config.toml
model = "sound classifier"
hop_length = 160
activation = "gelu"
moe = "soft"
shared_expert = false
positions = "relative_bias"
lr = 0.014
momentum = 0.9
nesterov = true
epochs = 53.7
Rows from block 3 of a small sound classifier, named by matrix and row number. Rows with one number within an expert belong to one neuron, the router's apart. Each number is 128 + 32 x the weight over its row's rms, rounded and kept within 0 to 255. All counts start at 0. Numbers have three digits each.
After each expert's rows are labels from the 100 clips, of 14848, where the router gives the expert most weight on average: "strongest on" is what is common among them; "lies over" is the class under the peak. Only what is clearly more common there than usual is listed. The data: synthesized solo parts of chorales (CocoChorales). In brackets: how many of the 100.
# router: slot weights (model.blocks.3.mlp.router.weight, 32x192, trained with AdamW), inputs 0-95
# up: expert up (model.blocks.3.mlp.up, 16x192x192), inputs 0-95
# down: expert down (model.blocks.3.mlp.down, 16x192x192, transposed), outputs 0-95

# expert 3
router.6:103144106080110114103166099182074110122125100097134134137067136156142198131134141096124146137109144161121127173158179108180090129080095075168103147106157157144087071113172146136124156165146130162075123175098121149063112120149066167127168125146124081153162107142112113150162182115133112140
router.7:070129153191060065094161102177099146147121119092151099147149094120167112113153144063178181073074167110124125161163108074107112067088120066154145111138108198093068147120131149131093140107168163090108123155111163107132171122134093163149109110146140127169152118148127127156130114047123146054
up.15:183146070078128142126123105088164137066149163151173204170095142098108105119162153200176079124113147126086114184154157176163150110181158087135122117133170083140107138156076097144109051105104101160147128164127160070096108131103158114156159140155129077049200058155128083170125160118124139116
down.15:113110083139078105114140095209125139101081139104170180080170112123152159172140069123116120159186131144139146107092155117099105119049148116163184114078146110128185174189074083115105127130148106113094145173126120148157149120162098137110157183143109130064117153139128113172102119129104134093
up.16:174066119163179102095182088125113079128095137115121148160096147098115182131088132127161143087183070125152137112135098159106147126135103178161091089080131139155125087131109108129096106078146133142112181094079120119169144112092134099132137096146111142054129139143117126107170076040114098095
down.16:098153141079102172196184149174117129131165134191124118033120148064084081126154147124086107154072149106136129128061131111144083069106119129131187098152123146096108180129135141139132109181132203119188144137116127120088108116129115148121141222106106092171083111140120127163097165211114121086
up.17:142077147077090079107102124136147175148112135169110103084081155135182191137082177084171120120136071157131156082122139103166159145066106136159158131159120098156131107163086145098176144135135152136096137128144132138117110131112084164123186112097087154111123082081149167116155107127106072103
down.17:143152112155152114143116134121093113098186133095108135110134161090073101122170092138088188071137106126157142183150059142140131149189155115111113119167107156130089124092113145196133140174132164149160100145135110151170141158154133198141094143102130121135111135186133105089131085087086155112
up.18:139160114102135181095138117059106122121102104189152136064163159103103074120198079129150124157102091113178153174142167114115146109122095162156114163186118148116140138109143168148136096110121135102138165099127068104211164091104124103113139171107209183122125153065125157095106166119179143105
down.18:155088138113159169132148106228197155142138172094153083164093201120166122152127164142184140094099094149113104097127087090135097192120079098116109091096032138147100134124099120121086200164178098096128153100096133113113109126096125159157146146157086118128115101087106105138074125100102149110
up.19:151062139158066091114110130082161088124076126129150128140143131108149132121098049136095159156149084134125140121111150146121151145177162174104142127159169166109111102126133165120078111092095116092135148089106104173115119157155109106077083072154146137135082157197138127076088138128133167206
down.19:134084164149119114181123126176138105146083080139139154151099150133112136092136142052135117125162086074161138105189168115083136135139078125145111055160115115144076097086098167096151099154109175123129077103156157129158174172139134112108127089142126117160130120144125176119130159131132124090
up.20:144106153092151159154118098107095099123127106201190150135145145137120150146174115123115130119053091105092110129130098122139102168113081172109108164128119176133147183129167180086124168106143086086091188137119123130197113099115120109171137190141111124101091092071097049112156096193114089115
down.20:113174092095092178129100161195092140159109086200060132093148140130135124138111167072114147076146121008151108102149203111127051097074076117181116141164130124192128119190148128080126141106146083174127118116096168095086207104130106140097169134127074057141137147100114110173113102123106109131
up.21:088073153131146107185154137107064146093160146066104142122073146087125128155181123096044089159100175152139113115094127065085086157145128107105139166125134214111151146115114172203152177129141139110119163111148150088109132145122155090183200128140187161120131148073159101113108107092086109096
down.21:107160099120157108109124151161122111134111172114086172132105085094119143127162164123173147038127085106140149130146180121190120126103153092089080150086117115156115143154117084091117136042132084085190107123080127204145139104141087134157132179049107087093153126162110147173072091126161127138
up.22:150114109133083219148095154194138125063183136137145136110184088113098139117105070128195156147169115167126130137147120172153179064120143158059123111117113062097146107131164069117180071136105091133109099171173113146110136093162123134165096197127172099151118146125156136105105089185071138106
down.22:169126147173091081124092115132140121153208093184108161172131151110018110150158082146156155112120116148090136130136069124127115159118176087111051087127160116155161147160088136146189085125114121147141099154140062137186143150123198136146123118102167118088134117138115134169139092109126091135
up.23:149170115098194122133178102167177089094122171167139145161142167060173066137065131128124087151118148123108100095118150111086170139148131169090135088101108116088106178137156113104068151147100142097101157114124102111118087088142132178093190089147134124155138179104111103126153118055070120213
down.23:097132125163108130137188134141121111183135094108112113142113149088192135064134164100159165107118155145080133158203087101157109132124123112159128110123161097086122085109141160143155059089120127141163125102143176116108094089054102070153142131104092136170117111091109167108096100151174195115
up.24:162128146141131153108130139097146090139074091158118124081061188076110089099090087125114125135122067175132119103065147138102097163142100141115140120108138149136107180135181142120131127099152121078111145090163076088090086172197093090082141159142137167174115194134108144145130126139117161220
down.24:140120092140148138152131119167067140150110094122143139136137135175192089150134158078171205088153192120166089101135102169128094089057160022134127087181131126144084091068074142156099197153124140141149139111115171140099180131115144150193180072122098100112117075121145107124155071137167113116
strongest on: horn (50); viola (49)
lies over: silence (52)

# expert 2
router.4:065107163141107095149167144213084125136133076119108068171155155118161125097167114072180196100109168137091121100170169122094011093119126085135136065149107103109137088105161162121122167151146144162084129163071132137132150128168096183133135094125116152166131097135115147179203108089167128089
router.5:084145151175098075071171125147114109157137123047052084111094162163109188118169158118136141068114099158155112153136113083145150089136157066189135172144167157184112102120143141113158150131190131121058101155104148119135064117115099155139143134124068140122140089162090134168110165102154094122
up.0:128116122166060138153139112160085156129117063135137135151121163116135115126131071191172128100151079176100059134125121121121136087095141168093115105145048099125112079162096114157182089190070069120084124130147094113097094103113125151131128090137069145142131192095144149163145161070112123112
down.0:047177104129114122146110157146133106142174157114106125080132153144062132140108089095075185133140124180131116111108125064105178115127143117079089130134155115117114125168178181157141109180142116083124123143097149163145122179155136163095113113112164065129149079190161086156170127189118110093
up.1:133117140121154102116144162120183168161105164111131136132111103111179194169086103095149112062087125149137092134081113120110126185132132092148099165204145107068097087158085135101127056125110102139129098135135096125084100121116112197095158076072152128136148113191152074086140114165130141148
down.1:111107167119076107130065162086088157114141116125118200150104133114132115123145132114096110114079102101091094103084133134113096180091052188151195171090125110095141162130151155133139134140164119208156134160124174173122084116138117153111092092102038137109163134112149158126131108128116095089
up.2:172117070088170148169136138080093081143180095104088178117088173133134080116112141113089154146121145154202145150141141116131178111145178142120180178146150162148180157149152081104168081128133141152138095109174091114100140146135112071098135199147097123147060137126132146083090072090093126069
down.2:131099146108141090119132182176162123132101128134118186132157090094068153193108091105117134121130082136100068130106121096139136171125077110100113127104101161210136104161036161136154176126084109073184198116140098174141143145152120157151153146173129139127095093097083179161150148125158075203
up.3:102133088139063115119167148153172179091163133133160139118119074156144175091100059150171154128160126147138125104118175166164154143116140159139162169122188161119167170200103098100142096138148106191137141165129112155132098121100154161124150149134071090126116092149124173142166105102100093151
down.3:127078107110142161129121068056088178150147172146104179144101157097028142146106112135101139143123097149073125102123104105057111124060181092157087169141154107119080082143122138123120084151165127117137165130121159144088175148231135142114049137101149155129162165145123103118159197101148103138
up.4:111137055117189159129108132142141133118116114163118174162154124098157127108143104142085125146091165194111143126097136180160058113116154178137108158122065171136126146107107152173093138046105120136092191110145145160138114160122102098130189096143148155148106109170164094103153134139082160154
down.4:169142167111019116161150109157101146136122119084099167099097106117123097174148185075156146122137080081152140128146147080113126115158103067137183123190189117096129139141134156079122062164127149111111075139097093118172160115137156163129057138105091078132125124083131163117121147134151155096
up.5:108119167133112202135175104083151090213121137181147136138106125081153134133120115115095133128182081124134097148068094070077124173207153134141088136099096122160180114155110118093065172080131126078089140086161096133132081109133070130137157143137124144184047157156138096141144165137103173176
down.5:110152104141156067140154152112108127144102154084137115146153072173148123128185199111151173116120178175094134120125177182094116104116078107128080093133105130150086125128116136125107087097148152160099129104138160181170168088099134138148067125178088115155195125227072155113127105087133127059
up.6:142106131105142166150163178129144151099163138108062097105093098104150171160125086108092156102111068135137123067113077153106144140131130124074141145143095169114151154109164167163146122163153177142135156120148099156108095070138075067177161154078167082154116163107134120113089099124131183143
down.6:108094143116174122114074129139124100110144083106105157118123103102082050165148171117185154106127153105144116148161108111161114114143147067143089104177138106155146163144102123171118188113168114158156100129162144153151139132107130177139070109122060097124112120102121147123135102101163148106
up.7:147125119111105136141084167115138131136122153139158097144065153107105119161073139111174144153141098140065122056164073145145168212079128134083123104123150112158137074149112080125108155130136143096168136125104063181094136079092109116116130142117104168100079147123138125155214113125218126138
down.7:078144096150141116174112118156162124111146132109144123107172094096167092107158136113133179134147141161179138166091139084162114093125158132101121135107085127128117138121110194100127137176094147108076097159121184127170151197110141142169099110055102132185127164186135086115036097151067113086
up.8:137183108142066149143105123105174104192069093153117100149112099055143191140139105154170105144109138163119109081107102052203190132150114160106140171091142159136082179142140117055119122099134147129147169092120108078111143139133103097070136129149116120117176084133151122106140127150099082143
down.8:155121101175189103112145088097097157176184144098165130085134103129130154147139195140086142107107121107066133128142096164091086120057151093140188104152147108123142178106170131096113109141153136100114133185163117068156116112106165164146129137120162141098111063088162149096059086141145131136
up.9:127061156115132112133142111142125176108104152122157102079129155136132155086076102120121167095120113171125149095054124076129137091122189158099135080111126102159140126183190090114091153117115079130161165085174124128157129115156056134133160170183124098132111143169169119081074149126119127130
down.9:170107125101160101123128141110098146160088103121086126121122168093107099113137161100148125113165090102119150128193163139167117111116071084118139085115106115122112133072113141177093062164108097125133146061188112115075145127106188160144097108101107127173120114193075093157153154088119130121
strongest on: trombone (97)
lies over: silence (42)

# expert 5
router.10:126157094133086093150154084165129086138166121130153102126132096172114167140172100134099120140063110120141116130099091069125101078127122104132062111114166107109111159127148066102115131146132118118128109175142179144110157144081167135093087105110047154178145097141144168109117119153123145105
router.11:158148145188110124115154168150149086143123174107153117136138089121152084145073155094137126111175108154124107133194114122165171090111157091140058139164132152155134171073046159127145130062138180119126129136139049134153112166156146152138159143114134083100156109149091177130072177089139084140
up.0:164115117115133162092138150108140096090163127109127137171061128131147109069096088123145101145154112108123093139126129122178093139125133203135140094131093159131066101077139108150103144021089115128152140168090141151105126151169094131120156159115112153140114111155201126156144138164101165134
down.0:138125113124156072166141068180105189160072117119165115153157186077145175175156193113144124050135139097084131119187145167124116076114151054083161149148174146149178148123106123178148163193167114124110117069137122145127127125139152129102119080133103112092111093131073153088160122111163108132
up.1:103131150153106069109152149071125097133105112145156129082147182186144175133093101104030095131078187122101112129105107134119147145100167167172185170132175151099135170150125212196125088093140123148098145164098148108121131087087109123092109111124112151097106157113105151098104093110109134090
down.1:106106125117141160200122186054159157139128077155069120154084164077168129130161175131167193082116113118159172144135126096173090157095111174098134121153144151121112163167151138085138091171111223090067091112058094135119097107102109144149122148148113089133145133093156148104102084094140143128
up.2:166119088144192190088130114135185128127143151137138126132167182150206125116074128102193115088075167166140106108155121125184098184147087147134120138131078136096132170116133102153095111122162095117073191145124166154121125121204130162206115109143172146143134131130130100124139155114157146150
down.2:139164151132087069115149126106049117120037125166144124139117088142091119164152190102060135132155109114119130088118145108144122103111122137161156100127169106194111107161104169157118199122136147186145081164092066173090133098122125146084177235135074103097155153076110103124071095149158070105
up.3:151144085145153111081149160114133100116074123158119200122119185084147153085111143154178139167134141085180127130113138136133108170146139137094139146154148134116144109162112122093092092100104131142079137137142122149143124206153089055147112081121040137175138097161131098079084090124105187169
down.3:120150112123142124093161083144094134131151121126097172148146113154087164141135172133064076089113062114122141125166110189120117116120146047170065108162133102138115161128122140175152144165143131152117163133108174109099125108134110172121111129149172104071134159095104146181138164155160076111
up.4:217070124130122156102108155110220139089212111080160112124193141098151164136106131197140139141124041117143128150107064143144131080129123189054095186146136117127152178118080170111153136126094089147082064141124144133108134134126115113154141171132125126144148180121116182145072132152108167144
down.4:114127188123125089132143168145132088098058165152120152177127105088130130179072135158116123151125151156120081093105146123160090142146146148251129097113142150165139147085128096107155102130072116164113122152150071085128184185153156160139105110088135127019100071069148137105086102108169117130
up.5:133087103152108225050186148117140128104130140135128101132117130123106161164123141152044108160133123125134175103118106139149201131185121144081133156192144081116126134088124154130111077142149104189164178120084148092122094124165075139194134170142138109179159104137140107154093147092117096139
down.5:104134136178131112159100118153163094128141133137181100142080127115111091138080048106149115076137128121138060103092081121079127151096163123158051084117124160184139111137084123142145134135126150075136088097160113120111133131109177095053114115140117138025114173155205128101142167111147094128
up.6:158149078117112118139090150186173101157089082211157089154034150192127135185166146170136146098096120173158173132087111136195151105128128145177084088132143081134085092149135131152097090131131104104156113158134125132099110081164104172137155092096156091095193097126121123133148169140155115129
down.6:146145096121101137184113141177118096084098088078153115072151156139095163151135137088135122136109128193090122170094112136097107082085088148127176120144115176044158152158107075093150055173076143155116147177155100105132131085139147152084083240187098090116159105180102097099127104109119107136
up.7:081115144124150113172127119145156065144151149095120097129123099168080117123067085114125116143150142114126155140063125135156112073100125121110099077174138123133104123129205162086141137148155092079114098160137144161103123104179155101126139148150245146048128171124200140143085135196160089175
down.7:209231097116098128141107150147116111096142093136104103128165138191080144118143114147122106188134142175132157140158117148142111147129123130120106144069105164112170170194148099179144120135064125124172093194118159084148126137092166135151093141070092082170116158097121105116177133112115122054
up.8:124122167112173146134125120139131148134128154110127147084157124062134085127156182128170175123055163140140088146079165134113097096110206140072136138128096123123112169136068148128134096117136151108088150182137129138066080108169085096100169141110154142155108170102083060156092068154069123127
down.8:083062119134098111086118165109069181115086095114112140150135255103127139099129166152099166109204074149093123126122144163155125143177126168064142097156120057090102111125134127127099103080110133185128118121049125154153127078090122151170153145136124133118117111114150186105101077100184164139
up.9:162169147135173172097126169111113119092129107110170135171138167035153118124213112080173140114152132137156126107109145154150112146128151082152097124146110083134119139096171087116099082128161124097138113128079140130117123160128137185119139116095127174154108145234154145126051102108132119085
down.9:171108115105120093067118112164130128147141149130151132153109139156094163112099174109084151139109136106099092113107100128130140164110082120077128173116140118062129111099070159117210108133129099106176196172159152181115069120119072063109110138128186173133127137080093086146130086152139093148
strongest on: horn (100); note B4 (44); note A#4 (29)
lies over: silence (100)

# expert 14
router.28:096154138131075136173105072169035106108078123094165101110071114142139155152119201103129145104132098122127132142172162151144112112157116057168160160143125094162112068120148096147131200182105135095089123128102148097156146144103116127128148161123099091140149076129084162151186173058134106090
router.29:075145132092128109171120046191086136145087092042115186186070102117163152152171196052153172158094134097079160136113129139133115109108083041155120075178149098111098127125132127106156182143137186113095148106090161146078154096118111141125113150151098109118137152135105160142184153061174131074
up.0:160052102106115147150124127110149110153118081171147121145143103140152162128134088135147078164120128189108192155088121116171121172104137141141148124117127141156146106156125160154123113136106140155119112119172124080203129048206131115068097175095130153136168152127149089151130111131126081176
down.0:085171120156149121083084156170115130060140160163131115163125097125117116135120106095121188156165144149205148126122132181186180097121095119174156176112152134120055156075136159113117115124079089143116188155092129123144090150092170150133113165173134153104079130069143162086123082086119127045
up.1:130105122093142127086141183102125142127115148136118083141074126070124101101066063189106136134163134113175146108136166194077169117127166142118126132177116108167104177093074101139098141119104127170174126126136110135125154138135201128099176098097163148167084117080170159121117113155129145157
down.1:158079119139113160115140107124079142159102121073171115188120087166116083172136148112106081087088094108151150101143067194162121099214155064066175184135117117105139101081121115162122133101119160099065149145110129110092145098115143146121101205155169141119141128172081133107083172124105138172
up.2:116132133119151153136155175108167141145101149105156130147187217138079130110102168104092215094119132135167136093138174141131169099091116143117088125108179134093116145065136118056139121122082095139156087117079130098110100108141142102182203102172134184096117174113140103125119108160086131201
down.2:129197185082136138131156113159049132118125079101144107077171112113152145102166211126144132147086103172099154148137129116173135072132118100160168102081143131126155157145082120171125152168116156134090115123086139138147056124174143145124131108141210067128067117134114126093149167088157103138
up.3:112110136115053066100131149133053162238158138072109175137118127100115121116156108156096154143138137112101139147140180159088131113156139145147103111127104177121119105112110127115101053120093204143115160124145087161110116101132157164121114091129172137155064148068106173131101148178153130120
down.3:070091112070157063072109174066107159183188137078131166101150142153090133109101079113102150087111146152161151177062137156133140134154095173135099111132116175120083124098147157134097143157098155070129080120186104156134112170118110148143161139172156155107147152156177162151089048109124089154
up.4:075114111127119114092101135062144114244144136115162136091077149113176084134152130093088130135137072164192086142107150154141146103121181123058113115144094155104142139146161166153143091112108177145144075077080105147131044101143142126113154128182156101104140127119070162119111085156151135119
down.4:050124129113136063101136137172156147152174104121123136074144142066123147106142052158084103095139119156116155113108130169136117094100092172174138135116153158147151120114079204111092120118157178114089122154089124134149157095153145123151173160093108150124090112115090109137114142102131149095
up.5:178175103134061146136150154135109089199138088146154130114117114132101179126108103108213094134125102097173175152111113165158121083161144160121123098075113116121184122183154080125121061123105147123110132193147127158088148125105147156120135112072196115077109143134141121171136059163095147161
down.5:138117141159119122135151101134114102156182151116128112123107107068111163036173058164169112172119137085096096178120132142146094116116099169077117096122157120143148150147144151150147133192172161106132094177130119086090097117106124126132104140116135146099089146120187099169112109157173122126
up.6:104098136144121093164109115176069185226152067127139086127148124144085111104125044102073156153079134138130089138121134161087132141098121158124209145140074149135147108163145161145142138157112139089137159113140146171101131125174138132126140070098109167197117149111152142101126077082115061140
down.6:131160102124133156122122155126209104113146148132103099079145155133046108166121064223080120140125091142180080106180099128103148143153110116085167140150121084166170104156085113146105083174152088084131131081155170148078144145152192119118133151075128108087090127137134108184108121151099129156
up.7:147148139143092124120048064105120078078141142160143172107118067166108118142120088147134083179134125199095197159149111121076145113102166135144143160112110107156125154108172048110146091111090137102161156172167134103121111145153128120158061147112157177094156136099082104134121124132118127127
down.7:172055136118128131143070090098135205170172121076093104156152112151071147147082071124172075100092205149192128118180124108103151199161074119122138143122112127118136120166135110137132112153114148131137100189175127141154139115116118128132080108089184157119106146132158173097169113104116145153
up.8:119143140095152173117115088074114130103138191100146146145125089078120066104135127141097166130077127109111074163111127130182165107131188198082163150146091153104150178136153112165184108109173058091096109075158129088106084081148137146143116118104180171137080139108171134099107111140146107098
down.8:152182143067124111121105124095117149099142204148096123152109102081139101139141199150126101128149105133135123148095137097135102170061102151027105142102106108191098113141134109118117203126191135059110085132124124089163132151113148115095141126082132089051133162169154109158115115184161092065
up.9:174155162119109193119116146098137125111143127192078142091191148127101101171145130177151141087163139139129179067121145116138143092163146158105149119075164175127134186136076036132149105144112083140153087100122180141173158157095125149154099147167124130096106174160082096126056128097118159167
down.9:140162111157100170156087125127101118091113144125127095159140130136068151098117122068100163095131107176194144093140106109078132086083143153149118153146120136217154116161039083117105166099143147084176106164151112165106154114119177135109139100082061127113106135109089122132116147160138108046
strongest on: horn (39)
lies over: silence (49)

# expert 1
router.2:114129101113141077170172106180087075123171148125158104129149089081165140056157164130158106099123128166080102107121142112150103133129081105167186136185200146101154096130138183090066135135127108120180077146089123161144127122113159124117147128040085131131115131116121148153118139096145100149
router.3:136154167145119138106156039171076130172170105110107143130075102123125157116124166058130148143122145129145125103129180117105118082071069084142051128085151099071104098129098123092181149116107169117126174123074119137183152094155097155157137102126107136087107139098124121079160110129182144123
up.0:174134112088146157092206127160136125138154093169089118125126163141124150153120106137102103132125109045113130141112115204188117127113149180098128111163147134149144144136144185141082078124171151099114153168155158161144095138080093215128164087124128109087087090122110138107090062185093127209
down.0:198127133166114144120118102156114132166137137127155133126106136128140116072129133182116109140069140135134150148171128064097086113144096054117092174067154119101093115138112107216142164154131106145161054065108128114135137168171116193147055100123067134114133162157170171140158150116126135039
up.1:116122130110193192122143118121217123127148161107156140153139167173173145082201130141115157150100116183172108169112101186157101144112160138122140115169140123132099113112115120140106117091157121106171121077090117164090057119138170097172156171100113073120131177158095069125159143078139132130
down.1:163177113166100102176090108145116186088177099146153082152168100137133166173105097124147124169121127150079106134165120153133132154104114163186162100135175161121145139087116147072157121183144175106156112099092151075183148184063088124128157124131129121123116119075122139090152139129096134129
up.2:117138112143142075086112124120159094171103158191157128129138109147176146130093139138138094121147105063133141094100121206112131092077101132138183139108172136125071154092146202150091089114200104134155129150078172096137130169125115132142189088131168116118089120084172152133109104124140139166
down.2:173167162081094135137117200113128123123098159104094134110141148115095145109134099162101146152193103185113146101165158059141138149146164112083055097123120104175155091159113126141121125126086185139158080120140060143133120129097185166118084140059088095117161062152134110119124154120166112099
up.3:156172155126140120130108069126133110106126106194183165114124168147126167192201103200136095113132139101097094125196075133126168175126130154137155043145128148110165172089137133116119096156168120194096166138151161135136142150120132117129147096173136091147180096159080121127138139144126102163
down.3:139128068104074143134151132137125084080132187165186137091129144140066126147135058119079161164193151200180093111138121170141156126156172099137121079118147081168091138122113124097151104114125091166114133142124140108137132154120120116144078167106067118095132064136173120163075130129045104117
up.4:085156073165100151085119137128087110098116110117102168150158187139076144126082144136075145140107140158118132137127170079197147149124107130093075114207157127157132110117141171131148077109106128098077080112166129083144095084173151120147143085099178154122124141219135025095107158115117156117
down.4:155098103087106117128103142109083165116151093147170111101128111108086159125193165122148130077140080080173156090139126135126117139115148107179164117074181151125146128155137123107141142145157151114124158132092176234156163188112119130155149156073098070109123115119143147180091053109120092136
up.5:098043134109136126130126195144115153140173116105190087125116131113130126103096120113097169059152120142113174117142082139136121148089077159124157142129082128136107047168127156142186137183202100128104108121155103107073162166073167073174175059154108138150105149104125148174165118123111083135
down.5:154132075172086180134185171119103130130149149134119079101111094100069094151128078133122108144130090151128063104153131133138126104107156130113059058175105109128115101140063134132093120158142151141123143144086151122129122123188125145116087139092179093168107161156178056098094099171183174068
up.6:115102162204068168140095088134132132079108131097155141085101191119112131139056079113129124119125107091098066163157094147148126168093140144127131185150157097111130142124173155084124101175070141129134153145137117151115104086131190109189202100078158143123137089163132148096182106109092081110
down.6:086068119067154135143109135102206119158149076099132151150161121146081158151168126191186069110111208169124151082093137092113131108116185127119128133117150134123095110169066078106126151203130122131137134126088176139131157124148124132112094109147098116108120055154137127137086115121152120153
up.7:155079155106161123097156094127151106149191160152151161134126118106120115109101079090096111161087145073140097156100140105224116106154153123107158167099156133120195168138104180118136136114115077146125058129108126121114128134138083125150156130144157065111140132157147134153150129124109139187
down.7:130147144158144178107127087112116133122131134106135111172134125118142112116164157252119138132149078119071190164163100100108112129098136202148138157163122088167129152111172118123171143158153124111161120176120176065181126118092130121126124091106015163125152119176121147122086177110133129084
up.8:125140073115097103100066126048217082193195129097171114112148160140124141145111171181105096140147111170116082077074087190148117152126151171099139165182120129134106121163126106159131130137128162162188172109170140125120097113162135144114131138085109134129102156156092193134101108144112154088
down.8:115101172136188146136145146197107104182157086073065109093150069115131077159127120054132182110061148145139170099182153094155101119148166148122148106162115157088132149158099182134136125101113148143137145131081125144138131166057115105115190117167160140179088070140139119136164134120124107188
up.9:172096138116109096132122139104115127174184107121096164141204130139090142086128149186125187153149100168096168129126151143121150114107131173124067131126098129094069095128152079153166091137152135206143058123186131148066092142100183188161118144145124146160141080151084118168106132190181152106
down.9:156134099159094096110103126118139127181168091162134104111135166124058128053172038165121113146139113176180115151086075153121089145087117175118121131141147112121138082119157122124137100141104112154147075149105096159206085140116117174117145127093120150100116124166160174115179073147093094169
strongest on: trombone (99)
lies over: silence (40)

# expert 15
router.30:059143079090113066113151076185084109127164124080126186067082046113166143089130143076211145118124108117132078151144136144114091114086180103086140114136099137086090098133076166150129135146124132100116098171141155133101159149098108182143118121111137139094131119104125173164104143082148172096
router.31:111128106105137117109114048167078142102098105073135156088100094126165178155127180113152166142101159112107127117090160157197129057073132089140142089132169166127122036134160155100185148173142197123115181123095127094109118141116136120128122141111074105115170087133117138147114132116177052091
up.0:134120112172161124131189179126139159134093147116137125129171139082124123196105089160148089129141102123155088077093112095108125103124064124136142130102108155119155118088144136107148143125200122163161186088135154139156116156162167076054139213136168128161081198111141134111123157126117142162
down.0:083147138107105171136155115135111131138143161107105140120154136131133147113169153150104133138129097125106154076154097142165071188103147087148082110141112083188109152139112159129110138116080130103116097103137147065068093080049137121153128077147105137070114143153152118070141114129119160146
up.1:050115146134095151150116174103093113076173132115112162122108113125105102108125149125030203146174175249069128114144155095130156123148159106139134110172113126141154089151123146136154049167075115158120129085125116139127112122120184144188108129134110156174117093121135128209088113088048159095
down.1:190076074128116111104086158185155127158143158176124168127187142127101159195145125157169143088163128109170084083104075180130213123107095115112142093145155119139135105128052109094114115142182084121174071148157090186111112113141100135123141148071122108085170094149100146130100113167145034144
up.2:122099122183173152102185180147142118185099070122103166116177134081114189123089142129082188102115114129137108143103171122181059152130111162166068180200141148173115156118151106092112145133179148123109136067125165154168068100103128058146103145159172138094101145104139064093096156162096185115
down.2:094157115101111120079188129057079129181154140160121165140142081091120077168166121101132115136109134131101179100084172112117086091113172081112185104104134175058141110110107117142115128094136120142187078144122126100106183150166132168127122078104128137129130152124093108132143108114158093178
up.3:140120104088125143138131160171179125069185079141142095145078123088138099116143099176062116182171144115132177120127094086099118107103109149111102090135088120104094108143124153118078160126104155135205073139137117155135136117132147185150138159165132087146108099124122067119137117217119147110
down.3:143131160143112120113133111109106127098116148053139136115108140121118163164154177178164081128125131098141113143166077186104157113124130084168118167186134140171124106152123112108171156171174130162128110161125106141121133115141124114115141178136098126066084181155074181157132055091143142110
up.4:137178126182155109116147119112066150155168126132095108120106143115148117069105174153140124116087110104183134098182149143042140181150151073175162148177125121163106127054077104162083074108120142143146195085163151117219129133084098106110165134111096105109093177102092118102096067079154141127
down.4:128102175081144083139114189117160120164128164104088119130105127134104122152137104108093086134142115133133101147099092146149147095143134126147060143120125153120142110167132145103104102153132178106126125126148160171088131162149117111096099099085170119171116089148176066124122131185148063163
up.5:140104171138103139100108115180127036078151067094150131109114128158147031157080193065146062136166125138199093111114133146132154115210094205179141057120139121109168160145185126158109150081126160183085189144140131108162087162058132126129165064115137149125096106133104166128145130095108115073
down.5:100128111161164113162167107143162065092158107152114073101116158118053114156109087161145097138066152118082113158117092142137168119132175064089147137134139164135073071088136197088146070161118141074104104157169155180153125151159093118108159141099115153143114098107124077136153102141071131185
up.6:156161089159148150131108114154172083188121072127132143123063117120074134178126142157096121156107105167139129133074143123170088124090135142126106182104154135118134146132114105108102148162133130143129109082107101118139135098118162175153185116160213196114102121160131149134114136062146170197
down.6:171116153123127154162132147113129156134116110093066162107143144115194129087177129165058136066110170077138155180154154138146094143171158065138156093119126149087176157107110165072092122117152151137130114105184182110094151172065059128090192134123115148158108162095132071122109078172111136103
up.7:142142156122131171114152120140164137128104147143133087163168085088098120181104093127117168148124087092131121125129097137163117164102187111150125147179104085109173110102134152121065136075118132113198161114160123127152063134098163093124123134155137184093045166088189113133131097124100148162
down.7:111155137079168158126138129133135124094125137098083134100133123170190104142165181073140108140142182073123065163184100113169083085115108095179088104105162184109082134131115131120138112202138159036125109074099055138117168176164132122100193132120113130181115100167133097147100146110125126124
up.8:099097104135111139128171172191166108102135098106097094123132087128136146154155097122168082128126112139170090159143145139123097158147147183128083136096145198165153183098113110126173147148094152116193149108156137109173120108094097099178114132137135184137122077089160141143158134099155155149
down.8:057128163130124131085055124109087095153167092097166150082138135110083130121147190128120214120114133152137155142133155115119132152117086058151092047145112099115081109119150171145059114134105119094111127101112152179087169130168122150137148172116144099104126043174138099128147141158151089096
up.9:168079104097138171140153139094124129098135107159111114163227104201046121142184084130155140150113153124101216173194118166078098171156124113124112116109102137113110165106175115097144084156059098102126167112136178153115156120123133061145156133150198145155141173110152107156100083116083126155
down.9:150102107129100129147111165166144098173130090176090126137112127135099111105104095133127130127161131151134118113146087088111130119081115137121049135180103111133160131251147141162195102143106120113111103146106080147144191104185197200150091088065087156130132143140117119146178066182143077111
strongest on: viola (100); note F#4 (67); note G#4 (52); note F4 (41)
lies over: F#4 (41); F4 (25)